{"time_shift_ms": 100, "spec_augment": true, "num_classes": 3, "mlp_ratio": 4, "width": 160, "lr": 0.0011, "beta1": 0.95}
Rows from block 3 of a small sound classifier, named by matrix and row number. Rows with one number belong to one neuron. Each number is 200 + 20 x the weight over its row's rms, rounded and kept within 0 to 999. All counts start at 0. After the name is the row's rms in percent of the matrix's.
After each neuron's rows are labels from the 100 clips, of 14976, where the neuron reaches its highest value: "loudest band" is the band of the loudest frequency at the time of the peak; "strongest on" is what is common among them. Only what is clearly more common there than usual is listed. The data: single notes of musical instruments (NSynth).
# fc1: MLP up (model.blocks.3.mlp.fc1.weight, 640x160), inputs 80-159
# fc2: MLP down (model.blocks.3.mlp.fc2.weight, 160x640, transposed), outputs 80-159

fc1.472,080,207,221,128,183,214,237,188,201,221,204,200,196,185,216,222,204,212,229,140,201,208,226,224,210,208,189,188,199,218,200,183,202,202,199,187,187,186,194,152,203,234,205,201,146,176,199,211,190,221,207,226,203,209,198,199,200,214,181,177,164,157,231,213,211,193,198,198,204,209,207,201,187,199,194,203,201,201,166,196,223
fc2.472,096,204,207,193,187,192,192,223,214,207,203,199,201,234,212,154,199,212,177,241,206,201,195,197,199,230,208,197,229,194,206,211,215,208,202,218,197,202,211,200,235,111,202,212,189,200,214,216,205,200,201,198,209,198,213,215,243,194,201,230,199,228,200,266,199,191,200,205,200,202,212,204,200,189,191,164,202,211,185,201,194
loudest band: 250 to 500 Hz
strongest on: octave 4

fc1.227,079,204,194,197,174,203,209,181,173,219,151,212,185,160,220,187,210,239,221,194,194,206,210,224,245,214,205,196,197,262,195,190,189,204,180,202,181,176,200,173,198,216,200,199,197,201,161,203,198,198,180,216,231,200,202,196,197,192,171,211,199,196,199,256,195,164,191,190,199,213,202,198,185,214,196,198,216,221,201,197,201
fc2.227,081,195,205,193,217,211,184,232,201,212,218,190,211,202,204,193,208,166,178,193,201,188,203,216,164,214,207,214,216,166,214,180,142,184,196,199,188,203,213,202,213,190,225,227,183,195,212,198,201,212,213,192,182,204,204,201,188,188,273,160,197,204,198,164,185,205,199,212,198,230,199,205,211,178,241,161,166,208,203,202,185
loudest band: 250 to 500 Hz
strongest on: octave 4

fc1.420,083,208,207,131,217,226,217,244,194,233,243,216,205,196,195,214,203,192,183,171,179,223,204,206,212,196,222,204,183,212,205,200,194,193,186,176,195,178,204,205,209,195,249,200,171,191,204,212,204,200,181,213,199,199,198,200,194,198,212,195,193,200,200,224,232,210,205,179,201,201,217,201,160,182,201,211,206,232,198,199,198
fc2.420,091,195,196,265,201,187,192,160,207,144,179,186,189,188,199,180,202,202,200,209,211,198,198,215,209,203,208,214,196,212,215,251,241,243,214,237,216,239,224,185,209,226,201,196,225,257,198,196,198,194,211,199,191,205,215,199,207,201,201,180,194,201,202,206,160,191,197,212,198,214,212,197,229,206,226,208,206,195,195,196,222
loudest band: 250 to 500 Hz
strongest on: acoustic; vocal; octave 3

fc1.429,079,210,206,167,225,222,203,175,183,153,201,174,160,184,208,219,229,224,220,190,201,218,224,204,231,206,193,233,200,214,197,200,202,226,186,153,193,176,195,176,209,233,194,197,185,184,205,202,191,186,199,210,197,226,187,197,201,207,194,190,192,196,194,221,196,190,114,220,168,198,199,207,200,175,190,201,197,202,211,196,265
fc2.429,087,200,196,220,169,217,172,238,206,199,209,216,227,253,215,204,209,215,187,184,212,197,148,150,178,205,203,175,241,176,186,190,197,174,197,226,191,188,198,199,221,123,225,212,194,203,175,218,210,230,223,212,199,201,204,226,217,195,201,206,196,203,202,204,204,183,203,203,200,193,208,201,197,181,145,171,208,189,200,205,218
loudest band: 2000 to 4000 Hz
strongest on: pitch class D#

fc1.357,072,189,209,186,239,216,225,137,226,165,126,202,195,191,214,201,200,215,202,201,196,188,190,195,200,179,195,192,184,174,197,218,211,199,215,220,226,228,202,209,208,225,180,202,195,189,177,198,203,179,193,197,186,181,209,199,202,137,174,176,206,203,206,199,201,203,202,210,203,201,172,204,181,202,187,202,191,192,189,206,153
fc2.357,063,211,197,193,190,199,190,245,200,251,210,186,172,175,174,188,201,187,185,200,201,199,234,141,172,210,225,242,217,213,205,247,205,188,223,204,202,185,209,201,212,186,193,189,190,194,182,197,199,201,202,216,200,202,200,199,232,219,210,224,198,231,196,196,218,214,202,184,196,229,201,196,217,205,213,211,223,193,187,196,212
loudest band: 500 to 1000 Hz
strongest on: acoustic; octave 3; instrument family: guitar; brass

fc1.240,086,191,207,222,246,180,157,199,184,196,170,198,195,175,194,222,212,215,198,201,210,255,198,181,202,199,202,215,218,176,208,214,196,200,219,206,238,203,206,195,209,207,188,203,201,192,207,202,165,168,149,175,212,201,197,188,195,213,167,210,199,190,208,225,202,197,175,202,198,155,198,204,178,187,177,218,205,212,194,202,222
fc2.240,101,226,193,207,134,219,250,213,211,159,208,207,230,236,202,210,187,192,211,218,200,186,192,187,210,200,220,218,197,204,197,205,204,198,202,197,200,189,192,217,165,244,242,206,217,205,188,196,220,222,266,198,194,219,218,221,211,185,237,190,198,198,199,181,202,189,230,228,197,192,205,202,200,180,213,196,182,176,248,206,207
loudest band: 2000 to 4000 Hz
strongest on: synthetic; octave 5; octave 7; pitch class A#

fc1.372,059,168,236,163,192,198,218,187,198,183,195,201,197,190,215,221,231,202,211,189,204,196,223,207,199,197,190,224,189,229,203,192,205,199,183,215,180,180,201,174,189,247,185,197,206,187,198,211,208,183,182,205,209,200,198,195,203,204,200,207,197,185,193,215,191,243,188,197,200,218,210,193,196,199,177,179,200,199,179,200,182
fc2.372,063,185,163,219,197,187,197,205,209,264,201,191,206,240,238,188,207,206,194,195,205,208,195,183,174,211,207,199,227,178,197,211,196,198,200,220,190,195,194,200,216,128,231,244,191,211,196,219,219,216,205,207,198,200,200,222,208,197,167,212,196,206,195,199,213,204,200,197,196,215,202,209,197,192,189,181,197,215,176,203,208
loudest band: 500 to 1000 Hz
strongest on: electronic; octave 5; pitch class F

fc1.31,079,158,211,194,210,233,233,220,172,195,223,216,187,182,186,227,189,192,191,150,203,199,196,138,204,203,213,251,212,215,209,191,203,200,148,144,186,200,219,213,184,221,206,195,190,193,200,216,191,216,166,223,194,205,191,196,193,248,227,194,195,191,200,185,197,183,215,201,180,196,189,216,192,200,198,226,204,220,194,208,216
fc2.31,091,200,198,194,202,202,179,190,218,169,179,199,222,194,199,181,207,212,205,204,219,221,186,259,210,205,198,165,202,212,209,220,246,226,220,216,227,201,221,198,248,198,209,202,207,302,237,206,201,194,236,201,201,206,204,200,226,206,195,190,199,205,200,199,200,192,206,203,196,179,206,202,222,202,196,156,209,179,176,195,200
loudest band: 1000 to 2000 Hz
strongest on: acoustic; octave 6; vocal

fc1.171,084,176,189,164,190,159,202,162,175,167,136,190,146,197,200,219,218,209,214,192,203,224,206,208,216,182,196,197,202,209,199,247,204,217,212,255,222,185,204,176,196,229,200,200,223,215,199,201,196,225,165,176,198,173,206,199,198,205,151,209,198,201,199,214,215,170,180,235,197,220,192,185,203,203,192,215,243,202,191,205,229
fc2.171,102,223,211,212,185,231,198,244,217,188,229,198,193,204,183,175,189,197,189,195,189,188,165,191,200,228,207,158,197,172,196,179,174,176,195,168,199,151,193,204,208,195,200,238,158,213,199,201,208,207,230,212,181,226,200,214,202,195,233,155,189,204,189,170,205,177,218,213,194,190,200,204,206,190,178,144,134,200,198,201,213
loudest band: 2000 to 4000 Hz
strongest on: octave 5; pitch class: B; vocal; string

fc1.367,066,200,200,206,195,185,200,191,224,203,204,141,203,200,233,198,198,220,179,184,199,190,205,186,202,198,196,215,199,194,219,198,194,211,146,208,169,121,202,171,188,224,194,193,202,205,151,191,192,199,204,204,201,211,208,199,198,204,212,217,185,181,200,206,181,202,176,193,198,203,209,191,175,199,172,199,236,201,206,197,237
fc2.367,069,169,199,210,239,197,199,195,188,242,176,205,205,237,201,223,221,229,225,198,194,205,217,211,164,205,219,238,215,214,202,240,196,200,227,230,198,206,163,215,209,159,202,205,199,214,254,187,195,164,247,196,205,196,201,202,204,196,183,206,211,211,203,212,209,174,197,199,205,202,203,212,197,201,193,174,176,237,178,212,180
loudest band: 2000 to 4000 Hz
strongest on: keyboard; octave 7

fc1.523,079,201,229,226,211,205,215,154,201,185,165,189,204,189,197,194,222,202,172,207,210,214,224,187,188,184,184,192,198,196,204,194,187,199,197,211,203,189,220,188,199,232,181,195,201,208,180,210,187,197,202,198,216,198,201,199,215,194,162,203,195,230,200,205,182,208,196,167,200,201,167,193,180,195,189,208,208,184,208,195,245
fc2.523,103,184,199,196,155,190,193,253,200,229,193,200,193,229,194,202,210,222,205,197,215,205,176,179,198,207,236,258,212,197,199,213,214,198,201,216,211,207,227,197,200,182,183,188,174,152,183,214,212,217,238,223,203,201,195,209,211,184,202,210,201,210,198,198,221,189,211,200,199,195,195,206,183,196,171,213,216,207,214,201,196
loudest band: 500 to 1000 Hz
strongest on: synthetic; synth lead

fc1.57,072,199,203,188,224,198,228,211,192,217,193,220,191,203,198,236,209,207,204,162,201,225,196,210,221,194,208,201,200,199,203,204,201,202,208,246,209,179,206,227,211,196,252,203,202,206,196,199,192,174,129,203,215,184,199,215,196,215,197,230,190,187,207,225,259,206,195,201,208,187,200,197,193,206,156,210,214,217,161,207,188
fc2.57,063,245,226,195,127,217,185,176,210,167,194,177,212,191,196,179,194,179,201,209,200,187,172,203,180,202,238,203,206,227,203,231,203,202,225,166,194,196,213,202,194,223,186,194,223,239,195,201,200,189,227,200,199,226,219,183,205,149,198,209,203,208,191,197,192,143,198,209,194,200,203,201,197,217,209,185,193,190,167,202,203
loudest band: 4000 to 8000 Hz
strongest on: octave 7

fc1.267,095,214,178,212,185,202,213,218,194,157,225,205,211,200,199,182,163,151,197,191,198,216,227,176,165,162,204,185,217,108,209,201,217,179,212,206,198,195,195,251,198,192,240,206,182,168,207,199,201,204,197,206,194,201,170,209,168,178,217,174,206,183,198,200,203,192,201,208,201,184,194,211,207,199,192,149,169,216,192,213,188
fc2.267,073,206,205,209,195,181,201,174,210,205,207,194,207,173,197,184,194,220,196,208,198,211,202,207,223,221,198,199,170,206,203,222,239,248,225,211,205,214,220,211,200,203,146,190,203,259,206,182,168,165,244,164,192,217,249,163,228,235,206,211,210,211,202,197,202,209,182,230,203,202,214,202,177,214,221,202,236,182,165,217,187
loudest band: 4000 to 8000 Hz
strongest on: guitar; octave 7; mallet; pitch class: C

fc1.547,089,198,198,232,181,202,166,181,196,205,178,204,197,199,197,149,188,199,212,260,235,241,192,197,187,180,195,211,192,198,199,208,191,186,201,247,210,217,206,168,236,176,178,158,204,200,188,216,203,203,202,200,201,186,205,201,210,206,124,208,192,211,199,208,185,201,193,208,212,200,189,201,207,200,149,195,202,211,201,199,213
fc2.547,078,194,226,205,202,213,198,231,210,220,197,192,191,200,184,199,189,193,207,186,202,203,208,196,194,209,200,226,196,187,199,184,200,205,183,201,204,200,226,232,179,282,218,246,200,193,193,203,224,212,246,215,199,222,195,214,190,173,281,207,200,201,199,181,222,218,225,212,202,221,183,207,221,199,239,209,210,160,222,199,199
loudest band: 2000 to 4000 Hz
strongest on: guitar; electronic; octave 5

fc1.203,067,214,227,199,160,209,199,114,162,201,201,217,180,196,179,200,214,215,200,190,184,161,229,228,223,248,196,199,197,221,198,183,208,199,214,202,182,175,195,189,195,222,218,192,200,188,198,206,192,208,193,213,204,191,203,196,195,212,179,210,201,167,201,218,206,196,192,188,201,225,210,195,189,206,200,199,203,250,216,196,197
fc2.203,087,198,194,201,198,219,218,285,214,220,216,198,234,212,227,177,214,203,197,197,199,200,182,207,186,214,202,201,214,183,203,163,187,182,159,188,166,183,196,188,190,132,187,218,167,202,181,201,194,203,200,195,223,199,190,205,198,179,190,188,199,208,195,205,201,200,195,206,198,169,194,204,164,187,181,173,173,191,179,204,243
loudest band: 250 to 500 Hz; 1000 to 2000 Hz
strongest on: octave 4

fc1.576,076,215,230,186,190,213,213,177,181,188,178,197,178,198,235,192,207,245,223,202,196,197,178,234,210,192,201,204,197,200,208,191,206,208,187,208,200,174,190,218,189,262,186,216,168,206,198,201,199,162,199,189,173,197,206,200,205,192,179,148,201,188,200,165,221,196,191,192,200,198,213,181,188,193,205,191,200,201,204,200,174
fc2.576,060,205,180,189,215,202,209,225,225,205,213,204,181,206,201,198,205,203,188,197,201,196,195,163,187,205,204,241,242,191,207,221,201,205,182,164,179,208,196,179,203,158,233,200,201,226,155,205,192,219,202,223,231,192,212,210,213,196,235,201,188,172,195,228,202,220,194,207,195,229,201,196,201,182,197,211,188,211,214,199,251
loudest band: 1000 to 2000 Hz
strongest on: octave 6; pitch class D#; note: D#6; pitch class: E

fc1.511,075,204,197,207,249,196,188,145,196,172,180,188,206,207,237,200,222,217,207,218,206,263,200,185,198,184,169,197,199,190,200,233,203,196,224,215,206,184,208,199,202,230,193,199,211,166,194,175,187,184,194,188,194,188,199,155,217,185,180,200,182,202,212,209,225,200,187,203,199,172,195,194,189,190,192,198,179,206,197,196,190
fc2.511,075,222,238,180,161,211,223,256,213,193,213,203,153,243,200,244,198,201,200,198,200,170,192,138,167,207,208,223,203,206,199,181,193,194,173,194,172,194,191,205,198,231,198,216,197,174,166,223,230,227,241,210,197,208,221,230,206,192,238,226,195,201,201,200,199,198,200,202,200,221,201,201,197,185,201,216,181,187,230,209,223
loudest band: 2000 to 4000 Hz; 1000 to 2000 Hz
strongest on: octave 6; bass; octave 7

fc1.287,178,222,225,184,221,201,200,198,220,178,214,170,209,202,230,197,206,197,156,165,190,225,255,197,145,205,175,178,165,198,187,179,206,170,212,200,195,192,205,212,190,204,170,199,171,170,189,197,194,196,170,192,165,183,193,190,216,180,202,165,200,234,192,159,198,196,196,194,200,182,177,203,186,201,204,157,140,197,196,208,161
fc2.287,120,186,221,184,209,203,195,210,210,212,200,192,180,185,198,218,203,233,223,210,192,198,224,181,211,229,201,205,173,196,147,202,199,187,205,221,206,216,209,202,244,217,193,164,197,198,213,202,205,194,190,208,201,200,247,204,239,231,197,211,216,235,206,229,189,232,197,210,200,222,233,198,205,202,243,236,212,225,209,217,200
loudest band: 500 to 1000 Hz
strongest on: octave 5; keyboard

fc1.109,071,204,276,215,197,146,225,192,212,245,176,204,154,226,227,214,196,211,205,184,189,191,205,194,200,184,191,186,196,202,199,194,187,214,208,205,194,201,211,182,177,214,200,198,202,195,170,198,191,197,185,200,210,179,202,199,195,195,163,208,201,207,206,207,209,168,185,189,204,199,228,192,193,201,188,195,208,194,206,205,199
fc2.109,083,213,179,179,212,216,158,179,200,183,202,169,207,170,192,161,189,186,193,217,198,188,220,222,208,231,208,221,203,226,223,212,202,201,188,183,179,176,220,193,195,211,195,199,173,222,214,185,190,169,228,208,177,201,211,191,203,197,199,192,199,220,193,205,189,194,193,213,195,198,194,200,231,200,245,184,174,214,191,199,210
loudest band: 250 to 500 Hz; 500 to 1000 Hz
strongest on: octave 3

fc1.63,111,191,192,178,194,182,199,173,201,216,186,195,176,150,205,220,194,214,206,202,215,222,218,238,264,209,227,207,227,207,207,215,205,215,200,217,203,219,202,165,187,198,195,180,210,215,206,204,168,191,178,200,218,136,178,148,188,202,133,215,202,203,189,214,205,179,179,191,200,192,199,198,190,187,190,248,223,212,190,184,203
fc2.63,094,210,203,217,181,208,171,214,202,191,179,196,199,225,173,203,197,201,217,184,200,198,188,190,179,202,209,204,213,176,202,188,154,189,208,195,207,184,190,235,214,206,204,211,199,205,221,210,242,229,269,203,182,215,205,243,205,199,250,181,201,200,197,180,224,184,248,235,200,217,198,213,233,164,198,168,196,201,207,203,210
loudest band: 250 to 500 Hz
strongest on: vocal; octave 4

fc1.138,069,225,185,235,198,201,168,208,194,211,132,204,211,188,208,193,197,206,164,239,183,250,187,164,200,160,203,200,201,189,199,207,196,201,202,209,209,222,214,198,226,216,185,204,181,131,190,210,192,207,169,212,205,200,212,177,220,174,200,205,191,210,197,194,202,194,189,210,194,197,197,191,208,191,150,188,212,209,204,199,193
fc2.138,082,183,200,227,202,201,184,198,205,181,202,189,184,201,190,207,205,195,237,190,201,193,220,213,193,200,219,220,235,203,203,211,191,187,185,219,192,203,198,219,188,226,219,202,217,219,173,200,205,225,265,204,184,201,221,210,193,192,210,193,199,194,199,195,205,270,205,199,200,243,202,201,217,199,265,211,198,200,201,203,222
loudest band: 2000 to 4000 Hz; 1000 to 2000 Hz
strongest on: octave 6

fc1.28,086,208,200,210,224,180,165,200,193,184,200,190,233,203,202,275,224,209,174,201,211,257,206,201,197,152,183,202,206,186,218,208,206,194,223,210,228,215,216,198,201,211,193,197,190,194,169,197,184,182,164,178,202,198,186,177,223,183,203,206,184,193,198,224,206,201,174,199,197,158,193,194,132,182,190,204,200,195,208,199,195
fc2.28,086,219,191,212,187,211,219,196,214,191,193,207,187,243,175,208,197,225,203,223,203,195,181,125,195,220,224,250,218,211,201,222,201,205,201,210,189,172,189,197,205,221,222,201,212,196,195,212,212,216,305,218,189,207,225,235,226,200,225,208,188,215,197,205,196,173,221,224,197,207,214,202,221,199,194,202,169,203,203,205,221
loudest band: 500 to 1000 Hz; 2000 to 4000 Hz
strongest on: octave 5; octave 7

fc1.263,087,194,195,198,239,221,195,208,210,195,212,214,187,204,195,182,193,195,188,152,199,210,187,202,193,188,218,207,211,154,221,211,201,198,227,194,211,220,178,220,204,204,211,210,174,164,197,203,205,205,204,202,188,196,196,203,228,152,199,144,228,186,198,162,203,195,219,201,190,162,196,207,158,199,195,220,183,225,204,190,191
fc2.263,090,200,199,212,212,197,218,205,199,177,192,196,186,166,176,209,190,199,233,194,202,201,206,198,225,194,204,212,211,235,212,236,271,248,233,235,210,201,202,190,199,223,212,147,222,287,210,199,196,207,197,216,236,202,226,205,207,227,250,248,201,188,213,253,195,209,199,195,211,247,220,198,200,207,210,199,221,200,197,201,229
loudest band: 250 to 500 Hz; 2000 to 4000 Hz
strongest on: acoustic; string; vocal

fc1.256,083,201,151,196,222,203,215,222,205,181,239,192,212,210,232,201,198,175,155,162,195,216,214,169,198,168,214,204,187,192,224,209,205,174,235,197,214,176,214,214,205,151,214,234,199,200,167,205,202,201,167,207,204,198,189,190,202,197,215,215,195,188,203,214,223,194,240,200,202,169,193,200,207,182,196,207,204,204,196,203,191
fc2.256,076,190,228,230,196,211,220,201,209,195,174,209,173,171,175,200,195,238,229,262,204,210,190,177,198,203,195,223,172,226,198,226,235,240,226,222,224,206,200,202,220,253,186,166,209,250,247,191,194,186,246,193,197,209,234,200,230,216,206,177,216,216,212,192,192,189,199,199,202,220,231,199,223,209,187,199,208,190,184,202,256
loudest band: 4000 to 8000 Hz
strongest on: pitch class B; octave 6; octave 7

fc1.17,071,204,191,199,178,175,185,174,194,201,141,209,152,186,178,220,205,220,240,200,200,213,170,193,239,210,193,190,201,218,194,199,182,217,196,204,194,172,201,189,195,200,168,195,169,196,176,196,174,198,197,176,257,222,212,168,199,221,162,208,196,208,193,228,217,196,157,199,187,205,216,196,178,204,186,206,245,216,208,197,210
fc2.17,082,221,214,210,192,213,197,221,205,207,204,196,240,224,220,191,204,175,191,175,191,163,215,206,149,198,211,212,216,171,207,201,166,155,186,193,166,181,207,214,196,204,221,234,182,193,181,195,206,195,271,200,172,196,201,201,195,152,197,205,195,198,195,140,201,210,210,211,195,213,187,207,214,184,235,174,188,200,206,207,184
loudest band: 250 to 500 Hz
strongest on: octave 4

fc1.558,080,177,243,146,211,198,194,122,191,168,192,165,183,159,217,228,208,203,192,200,217,182,219,199,199,170,185,199,197,197,203,195,204,201,196,222,189,188,211,180,197,261,201,189,206,204,185,202,183,178,199,193,217,191,191,192,171,192,188,196,187,208,200,217,165,219,175,197,199,228,199,194,154,200,198,206,189,195,201,196,227
fc2.558,094,196,188,212,172,209,217,275,206,235,223,200,201,253,211,192,213,208,174,198,201,208,165,160,202,209,218,215,223,193,197,200,191,189,209,216,197,172,192,201,205,100,203,216,184,175,199,207,205,212,215,207,200,206,191,211,228,197,203,200,199,221,200,202,212,150,205,202,201,157,204,210,179,191,147,168,198,201,204,203,220
loudest band: 500 to 1000 Hz
strongest on: octave 5

fc1.274,084,210,190,168,245,212,252,223,193,206,230,181,199,186,224,208,194,203,186,122,202,187,201,216,209,213,212,203,191,203,207,118,192,208,196,176,191,170,199,214,200,230,220,203,199,194,207,205,207,208,200,205,198,206,183,197,179,174,214,193,169,203,200,200,213,163,216,201,199,197,225,211,207,200,185,200,181,240,192,204,204
fc2.274,101,203,216,191,216,204,149,167,164,163,214,202,209,185,213,176,199,231,208,201,196,191,199,209,204,192,182,183,217,229,213,249,226,224,222,212,214,213,197,189,223,145,188,174,219,235,221,197,190,196,152,193,212,190,229,202,215,242,212,185,211,197,222,218,167,178,184,207,218,202,211,193,212,206,200,196,215,207,190,205,207
loudest band: 500 to 1000 Hz; 250 to 500 Hz
strongest on: acoustic; flute; reed

fc1.162,093,198,194,180,214,188,148,151,199,176,174,188,196,193,239,216,205,195,209,201,207,253,202,212,212,197,180,192,184,138,233,225,200,195,225,258,240,202,202,198,210,226,220,205,198,193,177,203,200,198,182,199,200,180,202,201,178,178,200,201,169,200,196,208,245,190,188,204,198,173,194,209,158,195,198,195,199,210,194,201,211
fc2.162,081,222,219,228,177,216,245,228,207,209,205,204,176,234,136,210,183,210,208,199,200,199,185,123,195,197,219,250,209,198,179,204,167,200,207,186,202,166,172,211,200,197,201,203,217,202,213,210,220,229,265,207,196,217,215,235,213,203,221,215,195,199,200,200,204,190,223,213,200,200,218,204,208,188,192,191,198,200,206,209,213
loudest band: 2000 to 4000 Hz; 1000 to 2000 Hz
strongest on: octave 6

fc1.250,064,175,213,172,197,231,203,254,224,223,191,210,183,218,217,192,187,202,220,186,177,182,178,200,171,174,224,185,205,199,212,204,202,203,205,198,190,194,218,215,199,208,213,205,196,208,159,206,205,227,169,221,192,188,219,190,225,198,225,161,192,201,205,140,209,201,209,200,202,214,204,202,206,198,192,202,209,217,195,203,169
fc2.250,080,169,201,204,229,179,171,125,190,194,167,176,197,119,184,197,208,197,219,171,200,220,226,211,184,198,208,202,208,234,201,222,218,216,208,208,204,201,210,199,221,203,196,186,204,262,223,183,192,161,189,197,206,202,207,185,194,209,177,226,199,194,197,208,194,206,195,195,200,237,202,197,206,224,203,198,212,213,162,199,246
loudest band: 500 to 1000 Hz; 250 to 500 Hz
strongest on: acoustic; octave 4; brass

fc1.266,083,252,196,201,229,182,200,173,181,209,204,186,189,221,241,200,219,220,218,202,201,240,239,190,204,187,190,207,206,201,204,213,195,204,207,275,201,202,194,195,212,235,199,187,200,190,182,208,187,188,173,180,211,213,198,181,197,217,165,212,199,193,200,219,220,164,156,175,217,189,198,200,165,186,195,190,208,193,214,192,197
fc2.266,080,231,199,204,169,195,175,210,216,198,239,200,195,241,188,200,193,205,194,204,195,195,194,172,208,220,223,227,204,188,202,183,156,190,179,180,176,149,188,204,204,221,205,227,194,197,206,209,211,210,286,204,173,219,225,228,204,171,217,199,190,206,198,200,202,187,198,232,198,204,205,203,216,185,205,166,154,210,208,204,215
loudest band: 2000 to 4000 Hz; 1000 to 2000 Hz
strongest on: octave 6; octave 7; pitch class E; pitch class D#

fc1.407,120,184,193,179,191,181,174,149,177,193,177,161,155,189,205,274,200,208,220,181,199,220,239,222,223,203,200,194,200,210,201,207,194,196,233,197,203,197,214,198,199,199,161,174,205,185,182,200,191,204,165,200,192,187,202,172,189,207,178,197,197,206,219,191,203,195,199,189,196,200,205,197,172,164,198,232,231,196,187,201,203
fc2.407,121,218,202,202,213,216,198,231,206,203,209,192,188,234,188,180,212,208,198,206,199,207,172,173,192,219,201,171,180,161,190,190,172,175,201,171,180,151,189,209,222,201,212,218,193,238,221,204,210,195,239,200,185,217,191,227,224,211,205,194,179,213,172,199,232,189,213,229,175,200,200,201,216,190,190,136,185,190,201,195,178
loudest band: 500 to 1000 Hz; 250 to 500 Hz
strongest on: acoustic; string; octave 4; octave 5

fc1.252,084,240,203,206,280,209,213,212,139,170,174,199,204,196,189,200,215,232,192,212,227,234,199,189,205,190,184,211,207,203,201,204,204,197,199,200,179,198,203,185,200,220,205,196,182,179,214,199,200,182,190,168,192,184,161,197,195,220,204,221,198,199,185,218,255,189,183,204,195,179,191,214,191,173,191,217,180,211,195,201,182
fc2.252,081,209,199,211,183,224,194,185,205,146,229,213,200,234,200,220,192,198,213,173,200,174,200,155,158,187,194,200,194,197,195,206,177,197,201,204,208,198,178,202,184,249,199,191,209,198,153,200,204,235,202,192,197,206,230,227,213,198,235,191,201,196,210,197,198,201,200,203,210,192,209,196,189,169,230,231,175,196,236,204,233
loudest band: 2000 to 4000 Hz; 1000 to 2000 Hz
strongest on: synthetic; octave 5

fc1.137,069,143,199,204,181,195,203,209,203,196,120,216,183,205,202,200,177,202,196,205,188,177,198,222,190,200,195,194,211,232,191,209,213,197,218,223,201,212,187,200,211,187,185,167,203,199,176,199,201,200,168,191,194,174,264,209,223,187,172,190,202,211,204,187,208,174,192,203,180,229,167,225,195,204,203,199,204,197,200,205,173
fc2.137,072,202,204,213,209,183,172,215,211,225,196,163,205,167,189,190,210,157,190,199,195,201,226,186,147,211,209,194,212,166,204,201,165,172,198,199,194,178,232,215,182,219,202,199,182,192,183,169,164,152,225,183,201,224,198,162,200,201,203,213,192,205,183,202,221,257,183,185,187,248,191,190,201,204,236,190,213,199,187,190,197
loudest band: 500 to 1000 Hz
strongest on: acoustic; octave 4; string

fc1.161,065,177,225,185,169,185,189,189,212,223,163,200,206,205,211,209,207,243,205,180,175,189,213,206,201,205,232,196,196,211,214,214,181,205,158,200,192,158,204,194,199,207,208,197,207,142,194,215,200,171,175,214,207,202,220,198,196,224,195,247,198,179,200,220,167,193,196,199,200,229,200,172,199,216,184,209,214,199,186,199,207
fc2.161,072,179,199,236,228,174,185,206,209,204,196,198,197,208,211,197,256,195,195,189,204,236,203,218,193,200,219,206,243,204,205,187,194,201,199,219,181,199,183,213,209,131,201,230,192,198,222,194,205,204,200,174,181,198,199,229,209,173,199,166,195,201,185,200,204,200,205,207,188,209,203,209,209,189,207,155,174,216,172,204,165
loudest band: 250 to 500 Hz; 500 to 1000 Hz
strongest on: octave 4